A small image classifier, trained from scratch: 4.03M parameters, activation silu.
Rows from block 5 of a small image classifier, named by matrix and row number. Rows with one number within an expert belong to one neuron, the router's apart. Each number is 128 + 32 x the weight over its row's rms, rounded and kept within 0 to 255. All counts start at 0. Numbers have three digits each.
After each expert's rows are labels from the 100 images, of 14848, where the router gives the expert most weight on average: "top examples" is what is common among them; "patch colour" is the nearest of a few named colours to the mean colour under the peak. Only what is clearly more common there than usual is listed. The data: stained colorectal tissue patches (NCT-CRC-HE-100K). In brackets: how many of the 100.
# router: router (model.blocks.5.mlp.router.weight, 16x160, trained with AdamW), inputs 0-159
# up: expert up (model.blocks.5.mlp.up, 16x80x160), inputs 0-159
# down: expert down (model.blocks.5.mlp.down, 16x160x80, transposed), outputs 0-159

# expert 3
router.3:175108146116141110130133114116109167175107083105116153094078147095142088170130114140225105120123131106090179081143103144100165126086111082159190160099104135150156112112088186127113100106087158122175117198056161099156188131119122178143122137188184159140124166142141095115149140154121184102147073122204087120129132071100151118056110112132121112118075128118089127160158062124143123166111084121093145115103146112060144097152099177110116069115121124181144170147112110135112115133180103
up.0:131128128128128127128128067128128128135128129128128129136011128128027130128128128128128127128128128128128128128128128128128128144128128128128109128128128128128128128128128128128128128128128128128128128128128128108130128128128128126128135128128128128128125128128128128112128128128127128128128128128128141128128128128128255128140128197128128128128128128128128128128128128128128128128130128128128128128128128155129128128128128128128135128128126118128128128128128128128128129128128027
down.0:128255128128128128034128255097128130128128128128151128128128128128145128128100126092128128128122128110128128128128137025128128235126128128141128128128128092142060128128128253128128128149128128128128129128128128228128128128130128128129128128128128128147128128128128128128097128128128128137128157143136128128128128128128000128128128128128127128128128128128128128128128128128128129128118128128128128128128128128165128128128128128128128231128128133184128128161128128111128128128128128
up.1:118128128255128128130128129128128128128128128128128128128095128128128128128128128128128128128128130128128154128128128128128128122128128151128128128128128128128129128128128128128128128128128128129128128128128128128130128128128128117128128128128128098128128128128128122128128127128128255128128128128128127255128128128000128128128128208128128128178128140128128128128128128128128128128132127128128128128128129128128128128105128128128128128128167128128127128128128128128128128127128122
down.1:128128128000128000140128128128128141088128128128138128128128092128128127128128128117128128128128128128128128128078128128128128128128128128127126128128128128128128128212128128123163128128128128132128128128126128128127128137128128249128094146129128128128124128128128128128128128128120128192128129128128128128128110128128128128128128123223128128128128000128128128131128128162128133145128126128128128128128099128128128128128139128128128255128071126128128128128128146128128128128128128
up.2:128128159128128195130129128116162128128128128128128124120128130128128138132128128127128131128128128127128137128128128127128128130128128128124128128128012128128128128128128128127128129195131128128033128128131119128092128128128128128128128128128129128128128128128128128128128128128128000121127129128135128128128128128128128128128128125128128128130128128128128128127128128128127128128151128128130128128128128128128128128128128128110127149128128128128076135128136178128128128127128218
down.2:128064130000128128128128128128109128128128128132128129156128128128128128128110128128111128128128128128128128129128128128128128128128128128128128128128128128128128128128128066128128128128128158121128128128128128124128128128129125128110112121128128128128127128128128128119128128128128128128128128128128129124131128126128128128128128175128128128128128128128128128128130114128128128128128128129128128129128128128128128128143128128191128129127128255128128128128128128128127128128128128
up.4:128127118128128152128128128128128128128128128128128128128128128128128128128128128128128128094128128128128255114128128128128128128129128128128128128128109129128085128128128128152128128128128128128128128128136128136000128128128135128128128128129128128128127128128128128128134138128128103128128128128128255232128128128128166129128128128128128080128128128128128128128128128128128128128128128128128128128127128004128128128128128128128128128130128128128128128128128128128127128128128128
down.4:129115141000128125124191128118128128128130007128133128128128160128128128154128128128128137128128128108149128128168128110128128128128255128128128128128128128128128128128128128128128156126128128112128130128126128128128128128128128128127128128128128128128128073128129128128148124086131128128128128128128128128128128125128128128128128128227183128128128128128255133128128054128128128128128095128108128128126118128130115128128128073128128128136125128128128128129128128128128128128071128
top examples: tissue: debris (70)
patch colour: pink (99)

# expert 9
router.9:141146085129116109110161129071139182130110184165172095150125131130164086094125111171056100122129074108173130140123149145057142095154131081152158093102176144133087118113128127120119164125121113146130109145151169192076114127093127042132149123112072141147143116149141197210143124092122091147132150128120213178120102188094124162106108059156153152060171138142132135127173170131152122132156056097146093140164140062150166149127133152117133161171115141089108047120122149142085111110139119
up.0:128128103000129128128128128128128128128128129128128128128170128128128128128128128128128198128128128127131059129087128128128128128128128128000128127115128128128128128128130128134128128128128128128128128124128128125128125128128128128128129135128128128129128128128128128128128128128128128128128128091128128128128128128128128128128128128128128127128128128128255129128129128128128128128128128128128128128128128128128025127128128000128128128128128145128128036128128128128128226106128128
down.0:128128128128128128128128128128128107199136128128128128128128128128129128128128128128128128108128128128107128128252134122128128128128128128128128150119128049113128128124128128128122128128128128128128128128128128128128128092128195128128133128102128128128128128128128128128128128169128128128128127255128255151128128128128128204128128128126100137128128128193052128128131128128128128094128128128128128117128128128126128128128128128128128128128128128128128128128119128117128128128128128
up.1:128115233134128128128128134129115128128128128128127128128128128128128128123128128128128129128128128128128128128128128128128128137128128128119074128198119128128128129128129125128128128128128128128128128125127128128126128128128128087128128128127128128128128128128128128128128173128128255128128128128255128128128128128128128128128128127128128128128170128128128128128128128128128128129128128128128128128128128128112122128128127000127128162128128128129128128128129128128128129128105150
down.1:102128128128000255128128130138184115128128128133128128128152128128128128128114128119115128128128128138123128128128128096128128108128128128128128128128128128128128128128128128135128128047128128128132128128128128128143022128137128128128239128122128128128128128128128128128134109128128128128128125128128128128128128128128128128061128176059045145128128096128128141128128128128216128128107128128128128128128128128128128128128128128128000128128128128166128128128069128128127128255128128
up.2:255191128168128128128128127128111128127128128128128128128167125128128133128128128128142099128128128128072133128128128128111128128128128132128128134128128128128128128128128128193128023128128128255128128128128129128050128128180128075128128000128128128128128128128128128125000128128128128128128127128128128128128128176136097128128131128128127128128128128128128128129128128128128128128128129128128128129128128128103128128128128128128128176128142128166128128128128128128128128128108128
down.2:003128128128128128185128128128128128177134240057128128128128128128128128128128126128128128128124139128174128128128128128128227128113128128128091013126128128128195255128128128128117128128128128128128128128128128182150128128128128128128105128128128128126128124215128128125128128126126128096128153127128128138128128128128128128128012150128128128128128133128128181128127128128128128092128128113243128128128128128159128132128128127128128128128128128128252128128131128128128128132128128
up.3:124128128128126096128128128128128128134132128126161126128056128128128125128128128128128128128128128128128128128128128128128128125128130000113128128128255128128128129127128128114126128128128128063128128135128128128113221128128128128128128128128128128128128128128128128128128128128128134134128128128128128128128128128128128128162128128128128049128128129128128128128255147128128129128093128128128128128128128128128128126128128128128128128128127128127128128128128128128118128128128185
down.3:128122128128128211128128128128128128128128128255128123128128121128128128134128128128000127128128057134128128140128128128128134128128128128177130128128128139255128128128128128255128128128130128128135128128128128133128128127128128128128128130128126108128128128128129116128128128066128128128128128136128128104128128128128128128128128128128127128128111150128128128115128128128128128255128126128132123128089132128128128130130128128128128128126128128128128134142128172128128128057128130
top examples: tissue: debris (64); tissue: mucus (30)
patch colour: grey (71)

# expert 5
router.5:100151091158094119117117162141128123121127175093188129143139113179101171069115157096066139155156129138125029160115160115138115166129143172085089105106152146134137196132173092141102096164120146111122118109155087105149067146120133112122093097109060156156153088104146155158062104115157172136143107145113134104145138142177153150255182174124140084090155131151162142143124167160099130116147150144142105122117115126119120143120147195112097165109146179086136104109172119095105136178100115
up.0:128128128128128128061128130128128128128128128129128128128128128128124128128128081128125128128128128128255128130128128128128128128128128017128126109128128128128128128128128128128128128128128128127150128128128128128128128128128128128128128128128128128128128128128130128128124126128128128128128128128128128128128128128128128128128128128128128128128128127128161128128128128128124128128128157128128128128128128128128130128128128128128128128128128129127128128128128128128128128128127128
down.0:128128128127128128128128128128128128128128118128128128128128121106128128128128128132128128126128128145128129128128128128129128128109128162255128128128128255136128255128128092128128128128128128128128128128128128128128042139128128128128128128128128128128128168128128128129128128128109130128250128128128128128128128128072128128128238135128128126128128128128128128128128128128128128195129128128129074128128128128128128128129128128128128128128114128108128128128030128128128128125125128
up.1:128117134128128128128128054128128128128128128128128128128255128128196102128128127128103128128128128128128128148128128128128128128128128073123128128128128128128128128128128128128128082128255128128233128128128128128128139128128128128128128146128128128128124128128128128151013128128128128128128128128128128128128129128128128128124128128128128125159128128128128128128128127129128105128128113128128128128128128128128128128127128135128128128129131128128128128128128088128125125128128128
down.1:128128128112175129128068128155128128128128128112128124128120128128255128128128255129128128070128218128127128015128128128125130109251128255142231128208128128128121128128128128128129128128121128128094128128128128128255128128016131114102128128128128128128149128131128128128128133128128129128128128128122131128128128114091121128128128128128128101128128128128122136128127128161128128128128128128128128134128120128188145128128128128128087128128128128128127128128128128135142128128128128
up.2:127128128128128128128128128128128128128128128128128128128128128128059128128128128128128128128128131138077128128129128128128128128128128128128128127076128128128128128128128128087128129128128128129128128128128128128127128128128130255128127128128128129128128128128128128128128128128128142128128128128128128128128128128128128128128128000128128145128119128128128128128117128128128128128128137128128128128128128129255144128128128255128128128128128128128128128128128129128128128128128128
down.2:128005128128128128128128128128128127128128078128128128128128128128128128128128128189128128128128128111128201128128134128128128128128128128128128128128128128128128128088128128128128128127128128128128128128140128128128134128128128128118128128128128128000128128128128128126126128128128128128128128128128255128168128128255128128128128128132128128128128128128128126128128128128171107128128128128128056127128128128128127128128113128128128122128128128130128128144128128128128128128125128
up.3:128128055128128128128128128128128128128128128136255128124000128128166128128128136128128128128128128128128128128128128128128128128128128127031128128128131128128128130128128128128128128128132128128128128128128128128128128128128128128099128136128128128128128128128128128128064128128134128128128128128128128128128128128131129255128128128128128128128128128128128128116128128128039128128128195128128128128123129128241128128128128128128120167128128128128128128128129128125128125128128128
down.3:129128128127000128128128128128128128128085128128128171128128128128128128255128128129128128128128128128128128128128128128128128128128128128128128128128128128128128128128128128128128128128128128128128128128128128128128128128127128128128128128128128128128128128128128129128128128128128128000128128128128128128000128128128129128128128128128128128128128128128128128128128128128128126128128128128128128128128128128128128128128128128128128128128128128128128128128128128128128128128108128
top examples: tissue: lymphocytes (100)
patch colour: brown (69); black (31)

# expert 6
router.6:067146162107145131174102136127041127155153127071125129147196073115161181107125122050090084126114115100142082193099102161170132124078132189108106116095134175079111168136124150128169095169190115096129154103085133070108162171105146183115141179124149082123126091148076077153142087140133127142111160142057098110133117144124138107161126129141139155149095113124149112087106110152106172127160176112136080127099098123192077139092148054130141161117105163117151175107154161110183146148101101
up.0:128125123128128128128128128128128128129124128128122128119128128128190128128128128128134096128128128128128166128128128128128128114128128136128128128128128128128128128128128128133128084128126128128128128128108128128128128128128128069126164128128129128128128128128128128128162130128132128128128128128120128128128128128128129128128128133128128128136128128128124128129128094128106128128128128128128128131128128128128108128128085119128128128128128130128128154129128128128128128255128128
down.0:162128128127128128128139128129128128128128128128128129128128128128126128128128128128128128128128128129126128128149130128128128134128128128128128128128128130209128128128128128126128130128128129131128128128128132128128130140123128123128137128209128128128128128133128128128128128128128128106128128128128128104128128128128128117128130128130128128128128128128128110128128118128125147128128128136128128128128128137145128128128222131129128128124128128128128128128129128128130128000128128
up.1:128128128119127128127128128128128128128128128128128128128128128128131128128128128128128128128128128128133128094128128128128128128128128145127128128128128128128128128128128128128128128128031128128128128128127128128128128128128128100128128151128128128128128128128128128255128128128128062128128128128128128128128128128128128128128128128128128130128110128128128128128142128128190128128130128128128128128128128128128128128128128128128128158128128128128128128128128128128131128128128128
down.1:128128128128128128075128215128128128117128128141128129100128128128128128128128128128128128128044128126128128128135089026119128128128128122128175128128128160000128128146128137128128255128100128128128146129128128128128128141128149063128129097128128128098159128128128121128128128128128128128128128126128128128128128170160128128128128096128128066159128128128132128110128136128042129128128088128004128128032081165128128128128102229128128128128128128128128128128128128128128128128128128
up.2:128128128128128128128128128119128128128128128128128128128128129128128128128128128116128128128128128128128126128128128128124128143247128127128127128128135128128128128128128127128128128128148128128127128128128158163126128128115130172126128128128128128128128128128128128128128128132128128128128166128128128128128128116128000128211000128128128128128128128128128128128128128128128128128128128128128128128128128128128128128128128128128142054128128128117126255128128128128128128128104128
down.2:128128079128128128128128128146128172128161138130128128124128140126128118128128128128128128128128128128129128128128056128128128128069128128128128126128119000128138128127128126140128128128128132128128128128128128128128128128128128128095128127128128123128128128126148128050128128128128128128116128128128255077128128128128255128128128128128128128128128128128128128214128128128128069128116128128128128128128128128128128127065128128128128128128128128128128128128128128145128128128128128
up.3:127128087128128128128128128128128128128128128128128133127000128128128128123125117128128128135128151128128128128128121128125128128128128185128128154126128128128128128128128128129128128129128127128255127128132126128249128128128128128128128092128128128128127131128128129128128145128128128128128128128128128128128134128128128128128128145128128128128128128128128128128000127128135128128128128128128128128128128128124128128128128164128130128128136128126128244128000137128128128079112128
down.3:128123128128255128128130129128128144128128125128128128128128128019128128128128128128128128128128128128128128128123127128129130128128128128128128125129129128133128128138128128128128128128121255128128128128128128128128126150128199128150128129128128128128128023128128128129128128128128112128128128128128128128128128128128128206128128128158128125127153128128128112128128127128128128116128128128128128129128128128128128128128128128128128128128128128128128128038128128128131128150128128
top examples: tissue: mucus (79)
patch colour: white (74)

# expert 4
router.4:164107171139163118147180114130145117109126129085086196116101127176184108097089076070187128081119119132087092081135150143106126086138111162133081134201154124161182096112160112147161128097121149144066107140089122106087166122117124154110101081130130076080095113158157163193110135110086173129117158130114093173137098057134086141158133162123158142121127191091165147159120064080129126120176119114152155161099143142155209129158156140111167080141154156106088143201115082102166148137157098
up.0:128128027159127145078128128128128128128130128128128128128128128128128128129128128255128128131128128128128128255128128128128128128128128139128117128128128128129128128128128129128129128128128128129128127128073128128128128128128128128128128128128128128128128128128128128128128128128128115128128128128128128132128128090128128128128129128128128128156120124128128128128128128128000099128133128128133128128128128128128128128128128128129129130128128128128128128128125128128128132128128114
down.0:132128128108128128128128128128128128013128128141128128128128128138132000128128128121128120128128128128128128128128255122128128128128128076128128128128128128128128128128128128128128128128128128128128125128128134128128150128128128117138128128128128126209128153128128128128128128128128128128128128128128129128237128142128128128128128128128128128128128128128128000128128128128128128088127128018128128188190161128128122136128113128128128128128128128128128128128127089128128115127129128
up.1:140128128128150127131129127128123128128128128128128130128128128128128255121128128128128128156128128128128110128128128128128128128127128141128128127128126128128128128128128128128128110128126128128109128128128107128127138128128128078128128128128128098128128128128128128128128128128128128128128128128116128128128103128128128128128130127128128114128128128129179128128255128128128128128128128128128128128129128128255128128130128128128125128128128128128127128132128181129000128128128128
down.1:128128128128139128128128130128128128129128129134248128128128128128125128255128128137164128024128128125128128128128172128128128128128125128231181128128128128047128128130128128128128128159128146128128128128127128146135128083128128128128189128128128254128128128128128083060128127128133128128128128128128078066128126128061128128128128109128087128128128128128018128059128076128125128128128126128128128133128128128124128119128128154128128128128128128137129128128131128129170128128128128
up.2:128145128128127128128128128128128128191128128128128128128128128126128128128128128128128128128128128128128128128128128128128128128128128128128132128128128128128128128128128128128000128128128128128128128021128128128000131128128128128128128128128101128128128128128128124083117128128129128128128128128128130134128128128128128128039128128128128128128128128128128128128128000128129127128128122128128128128128188012128126128128128128128128149128128128128128128128128128128128128128128115
down.2:128092128128128128128128128128128128128128145128128128128128128128154128146128255020128125128127128128126128128128128128128128128128132128128255128128059128128128129128128128128136000128128128121128129108095128128128128122055128084128128128128128140128128128099128128128128021128128128138128128128090128128128099128118082128128128128128128128128128128128130128197126128128128128128130255128128128128128130128128128128128127128128138139128128128128128128167128125128128128128128110
up.3:047128174128122157129128127092123128128129128128128128128128128128128128128128128128128128128128098128128128128128128128128128128128128128128128118128128196128128128150128127128000128128110128128128128128128128128135128128120128128182128128128128128128127128128110128128128128128128123128128128128128255151128128128128128129128128128128128128136128196128200128128128128128128128128128119128128128128128128129255128128127128106128130130128128128134128125128128128128128128128128125
down.3:128128128128152128126128127130128128128128128128128128078128186128107128139128213215128074128255128128128128208128128128118148128128128128128128175128128127128128128002128043128181128159115128128128128199128128128128128135128107043128128127128128111128128128128128129187142126110128128065128128128146128127072128130128128128128128132000134128137128128128128141128128065128128128128113128128128101128128122131128128128128135128128145128129128128128128128128081128128128128116126128
top examples: tissue: adipose tissue (93)
patch colour: white (96)

# expert 12
router.12:171133121082132109134163050097168118117117096222094095097142131099102091150133155168122217088107113125186166053155130110108147090139114165153164137124100141125141086118100161166140161120156108169094122136144157105107149090117142060142157112143162116110115154153134117103202118123131116130089107092180186174137136173114156164094125071123100197107136167128101110099146140130170091102124144108122121125193138081084160139144113072149170085126101087166168129145105207095126102090158085
up.1:128086128128128128128128126128128128128128128129128128128128128128128128128128221128128128128128128128136219128128128128128128128128128128128128128128128128128128128128128128129128128128128128128131128129128128124128128128158127128128128128128128128128128128128175128108255128128128000128128128128128128129128128126128128128128135128128128128111128128128128128128128128128128128128128127128128128128128128128028148128128128128135129128128129128129128128128128128128128128128128150
down.1:128128128128128126093128128125128128128126218125128128128128128128146118128128128128128128164131111128129128128128103116128129128128127128128128128128185128128098128128128128128157128128034128064133128066127077128255128091139128079132121093126128147128128128128128128128060128128106255128162128128128118128148128128128183128128128128128128128128128128128128128127042128128128128128176128128180128111128128014131128128125128128051128138128128090126128128128255090119128128128128130
up.2:149128134128128128136128128128128128128128128127128128128128128128182128125129140128255128128128128128140128128128128127128128146128128128128128128128128128128129128128128123128128128128128128128128128128128128128128128128190128036115128128128128128128128128128128128128248128124128128128128128128115128128128128126128128128128128125128128126128128129128128128102128129131128129129128128128128128128135136128128128128128128128128128127128128128128142128128128128128128152128128092
down.2:128128128088128047128131120128161128151128133128128128128128128128128129128128011128128128128128128128128128129128128128128128128128210128128128128128128182128128130128128127128128128129128073052128128169153132095128128128000198128208128128128128128249128128128128128128134128128128128150128128128128128128128128128128128128135128128128127128128128255128128128128128128128128082128128131126128127141127128169255128128128128128116153128128128128128092128145128081128128128117128128
up.3:128064128128195131130128128128128128127128128128128128130128128128000128128128128128128127128128131128128128129128129128161127128128128128128123128128128128128128128128128128128128128128128128128128128092128128128129128128128128063000128137128128128128128128128047122129128128128128125128128127128129004128128128118128128128128128126128128128128128128128128128128128128128128144128128034128128128128128128128067128128128128128128128117128128127127128128128146128128128129128055128
down.3:128134128128128128128128140128128128128172128128128128128128128155128095128128128128128118128106128131128130128128128128096082086128132255128179128128128128128128105128071128128128211128128128128128175127128143128128150173119128192255120128128128128162170201149255128138128128169127128128128230128128128128128128128128128254128128128128128166128132128114128128128131128128128128128128128128143128128128128128128128128128127128128128128130128130128128128128128128132128128165128128
up.4:128128101128128217127128215128145128128128128133128128128255128128128128128128128107108128128128131128128128138128128128128128128128128000125130141128151128161128128128128128128128128128128128128115128128126129128213128128128128044128128127136128128128128128128128003126111126128128128115128127128128128126128128128128128128128128128128128128128129128128255128128128128128169124128140128128128128128128128255128128128128130128128132128128128137128128128128128128128128128128128128
down.4:128099141128128128104128000127128128125124128128128128128125128128128128127128129128128128128128229128128128128128128127128128128169125128128169147128128128007128128128126128128128235128128128131128128128128128128129128128128141128187128128128080128128128128144128128128128128128128124128128129121128128128128128128108128128128128128128125128128128128128000128128128065128128128128128128128128128122128128066128128128181128138131128128128128128129128128126128128128128102128129128
top examples: tissue: mucus (98)
patch colour: pink (93)

# expert 15
router.15:142057164101122073123097169191158110152146094168118174138077166146121072056122210109188168096124187126110105132170135109163181108138088157104123137088115140177154113054144093133125164106103083139146121080100168092086138146183144127138104119133127136125134196117157118146171111125099112137134117089098077072115125119146177055121132192124105126144153133113064151156131139089091147153133137138092131162086108202155131136173091093101159128140132121066153143153116079119149155157097140
up.0:126128000128128128128128128129128128171128128216128128128129128128128128128128128128128128234128128129128128128128128128128128128128128128128140128128128128128128128128128128128128128128128128128255128128155128128150141128255128117128128128128130128119128128128127128128128130128128127128128127128128131129128128138128128119128128127128128128100128128128128128061128128128128129129128128128128128128128128128155143128122128128128128128128166128112128128128128128129128128128128128
down.0:128107128128131128128128128128124131128128148128128131128128128128128128214128128120128127098128128128128132128128133128108128124128128128128058128128122127128128128128128126128128128066128128128024128128128128128128128128128128128138168128128128128128128128128128128129128128128128128255128128128128128128128125128128128128128128152128128128128128128128128128128128132128128124128129128181128128128128140128126128128128122128129255123128060127139128128128128128166128128128128068
up.1:128128111128126128128128128128128128128132128128128128128125128128255130128128152000107125132128145128120128133128128128128128128129128134128128128180128128128128128128128128128145128128032128128128128141000130128121128128220128109069152128128128128128255128128128128128128128128128116126129128128128125128128129128128128128128128128128128128121068126128128128128128128128125128128137158128128128128128128128145128128128128118128128067128128129126128128128105128128128128126132128
down.1:128128126172219128128128128117127128128127128125128128128128125128128128128128145128128128128195128128129128128128128128128128130126128129128128128128128128128128128127128128128128128064128127127128128126128128128118128128128128128128128128128127127128040000128128128128133128128128128227125126128128128127128127128128126145128195128096128128125128128128128128128127128128127128128128128131128128128128128128128128125127128141128128128129127128128128128127128128115128128128128128
up.2:128128128141128128125128128128181128128128128128128128127128128128128128128128134129128128128128128128128128128128128128128128128128128199128128128128255128128128128128128128128128128128128128128128128128128128113128127128128128115128128128128128128128137128128128128128128128128128080128128128128128128128128128128128128128240128128128128056128128128128128128128128128128128128128128128128128128128128128132128128128128128128124127141128128128128127000128128225128128128128128128
down.2:128128128128128131128128128128128125128145128136128128135128128128111128128123128213128130128255128128128141128124128128128128128132086128134128128128146128128128128128128128128128182091128128128128223128128128128128128255128128128128128128128184128128128129128128128128128180135128128128128130128128000000128128128137128128128128130128128194128117128128128128128128128128134128066128128128106148128114128128128124128128128128128128131128128128129115204128128128130128128128128128
up.3:128128091128130128129127128128133128128128128128128128128156127128128128128128136128142128129128131128128128128128128128128128116128128128128119128128087128127128128128128128128128128128128128135128128130128127128128128128128128128124128128128128128128129128128128128145128128128128139128123128128128127128128127128128000128255128128128128131133128128129128128130125128128128128128119128128128128128128127128128128128128128128128128128128128128129128128128128128128128128136128203
down.3:128128128117128128128128128128125128128128128071128128128128077128128180127128128128128128128128128128131128128128128128128128131128128179117128128140119113127141128121128101128000178128128128128128128123128128127128128170132154128128128128114128128128074128145127128128128128128128128128128128131128128120128128128128255147128128128128128128128128127123228025070123128135128128135172133128128110128126128128128129166128128182136128128128128128128128128128138121128128090064128128
top examples: tissue: cancer-associated stroma (71)
patch colour: pink (98)

# expert 14
router.14:150078106123128109090144161096117125116131147169163107125164183194113131135165117184106074150115138141158146209118146153186129060172139079142137102134160147125104149117164169155095085158075136105092126217105155141158058128089134010150139136135060151117130088132160177161086114057139105153112142128113162162144123146165131151187141115149145089149148156163192152172098186176096110138144146145164105122130134110123105109124132160136167157131098124124118092131132079133087117130098169
up.0:128128127128128128128128128128128128128128128255128128128131128128128138128128094128223128128128127128128128128128128128124128128128128251145128128155128128128128128128128128128128128127128128129128128128128128128129128128145128102022128129128122128128128131128128128128128000128120128128128128128030128083128128128128128128128128128128128128128128128128169128128128129128128128128128128128128128128128128130174128128128127128128128128128128139089097129140128128128128128128128128
down.0:128128128128128135128128128128128128128136128128128128190128128128128128101128128128128128064128128128128128128128128128128125128128128128128128128128128128128128128128128128128207128111129128128128132128128125128128102128128255135128128128111128128128128128128128128104128255128103128128127128128183128128128128128107131255133129128128128128128128108128128128128063128128128128128128128128128128092128128128128128128128128128128143097128128128128157127128233128128128131128128128
up.1:128128128128128128128128088128128128000128128128141128128128128128127128128128128135128128128128128128128126128128128128128128129128128128131124128128129128114127128128128128128128128128128128128126128136202128137128128128128128109096128128128127122129128128128109127128128128128128128128128128128128128128128126128128128116112128128128128128128128128129128128128128128128114128129128132128128128128128128128128128128167128128128128128128128127128129128128123128128128128000124009
down.1:128128128128128128128128128128128133255128047128128128128128128128128128128128128128128130128127128128128128128188128128128128128128140128143127109128128128128128128128128128128128128128128128130128128128128129128128128128127129145128128128128128132128128128130128157128128128128128128107128128129128128128174128146140115128128146128137000128129124126128128128128042159124128119151128127128146128128128128128128128128128128128128058128128128128127090129128123128104128128128128128
up.2:128128128128128098128128128128127128126128128137128128128128128128122127128128128128128126128128128128128128128128128128115128128128128128127128128128128128128128128128128128128128128128255128128132128128128131128128128128125128128128128128128128128128128128128128128071128128128131128128128123128128128128128126133128128128128128000128128128128128128128128128123128128133128128128128128128127128128128128183128128128128125128128128124128128128128132128128128128128128128129128133
down.2:129148128128126195128128128128128131128128128128128128128128128000128128040128128114128128135128130128128128128128128128122128128128128128128151128045128128128128128128128128176127137128146128128128128128128128128128128128128090128128000128128128112119128128094128128128128128128128163128128117128128129128128128124128128128128128255128128128128128105085128128128131128128128128128158128128128128130128128057128105150128253128128070128128128128128128128128128128128128128128128128
up.3:221128128128128128128128128128128128128128128141128128128157129128127128128128128129128128179128128128128155128128128128128128128127128128192128128128063128135255128111128128128128128128255128128128128128118128128128042128128128190128128126128127126128128128128128128128128078128128128152128128128128128000128128127128130128128128128128128128000128128128213128128085128128128128128128128128128128128128128128127128128128128207146125128128129128106128128128128128128125128128128128
down.3:128128128128128128128132128125128128129255129128129128128128128128128128128128128128128128130105128128128128128245128132128138128128116128128128128128128128128000128128128128128128128130128128125128128128128128128128186128128128139128128128128128128128128127128128128128128128128128128128128128141128128255140128128128128128128128128128128128128128128129131130114128128138128128128130128128110139128128124121128128128128128128110129128128128125194128128128129128128129128128128085
top examples: tissue: smooth muscle (64); tissue: debris (36)
patch colour: red (56); brown (44)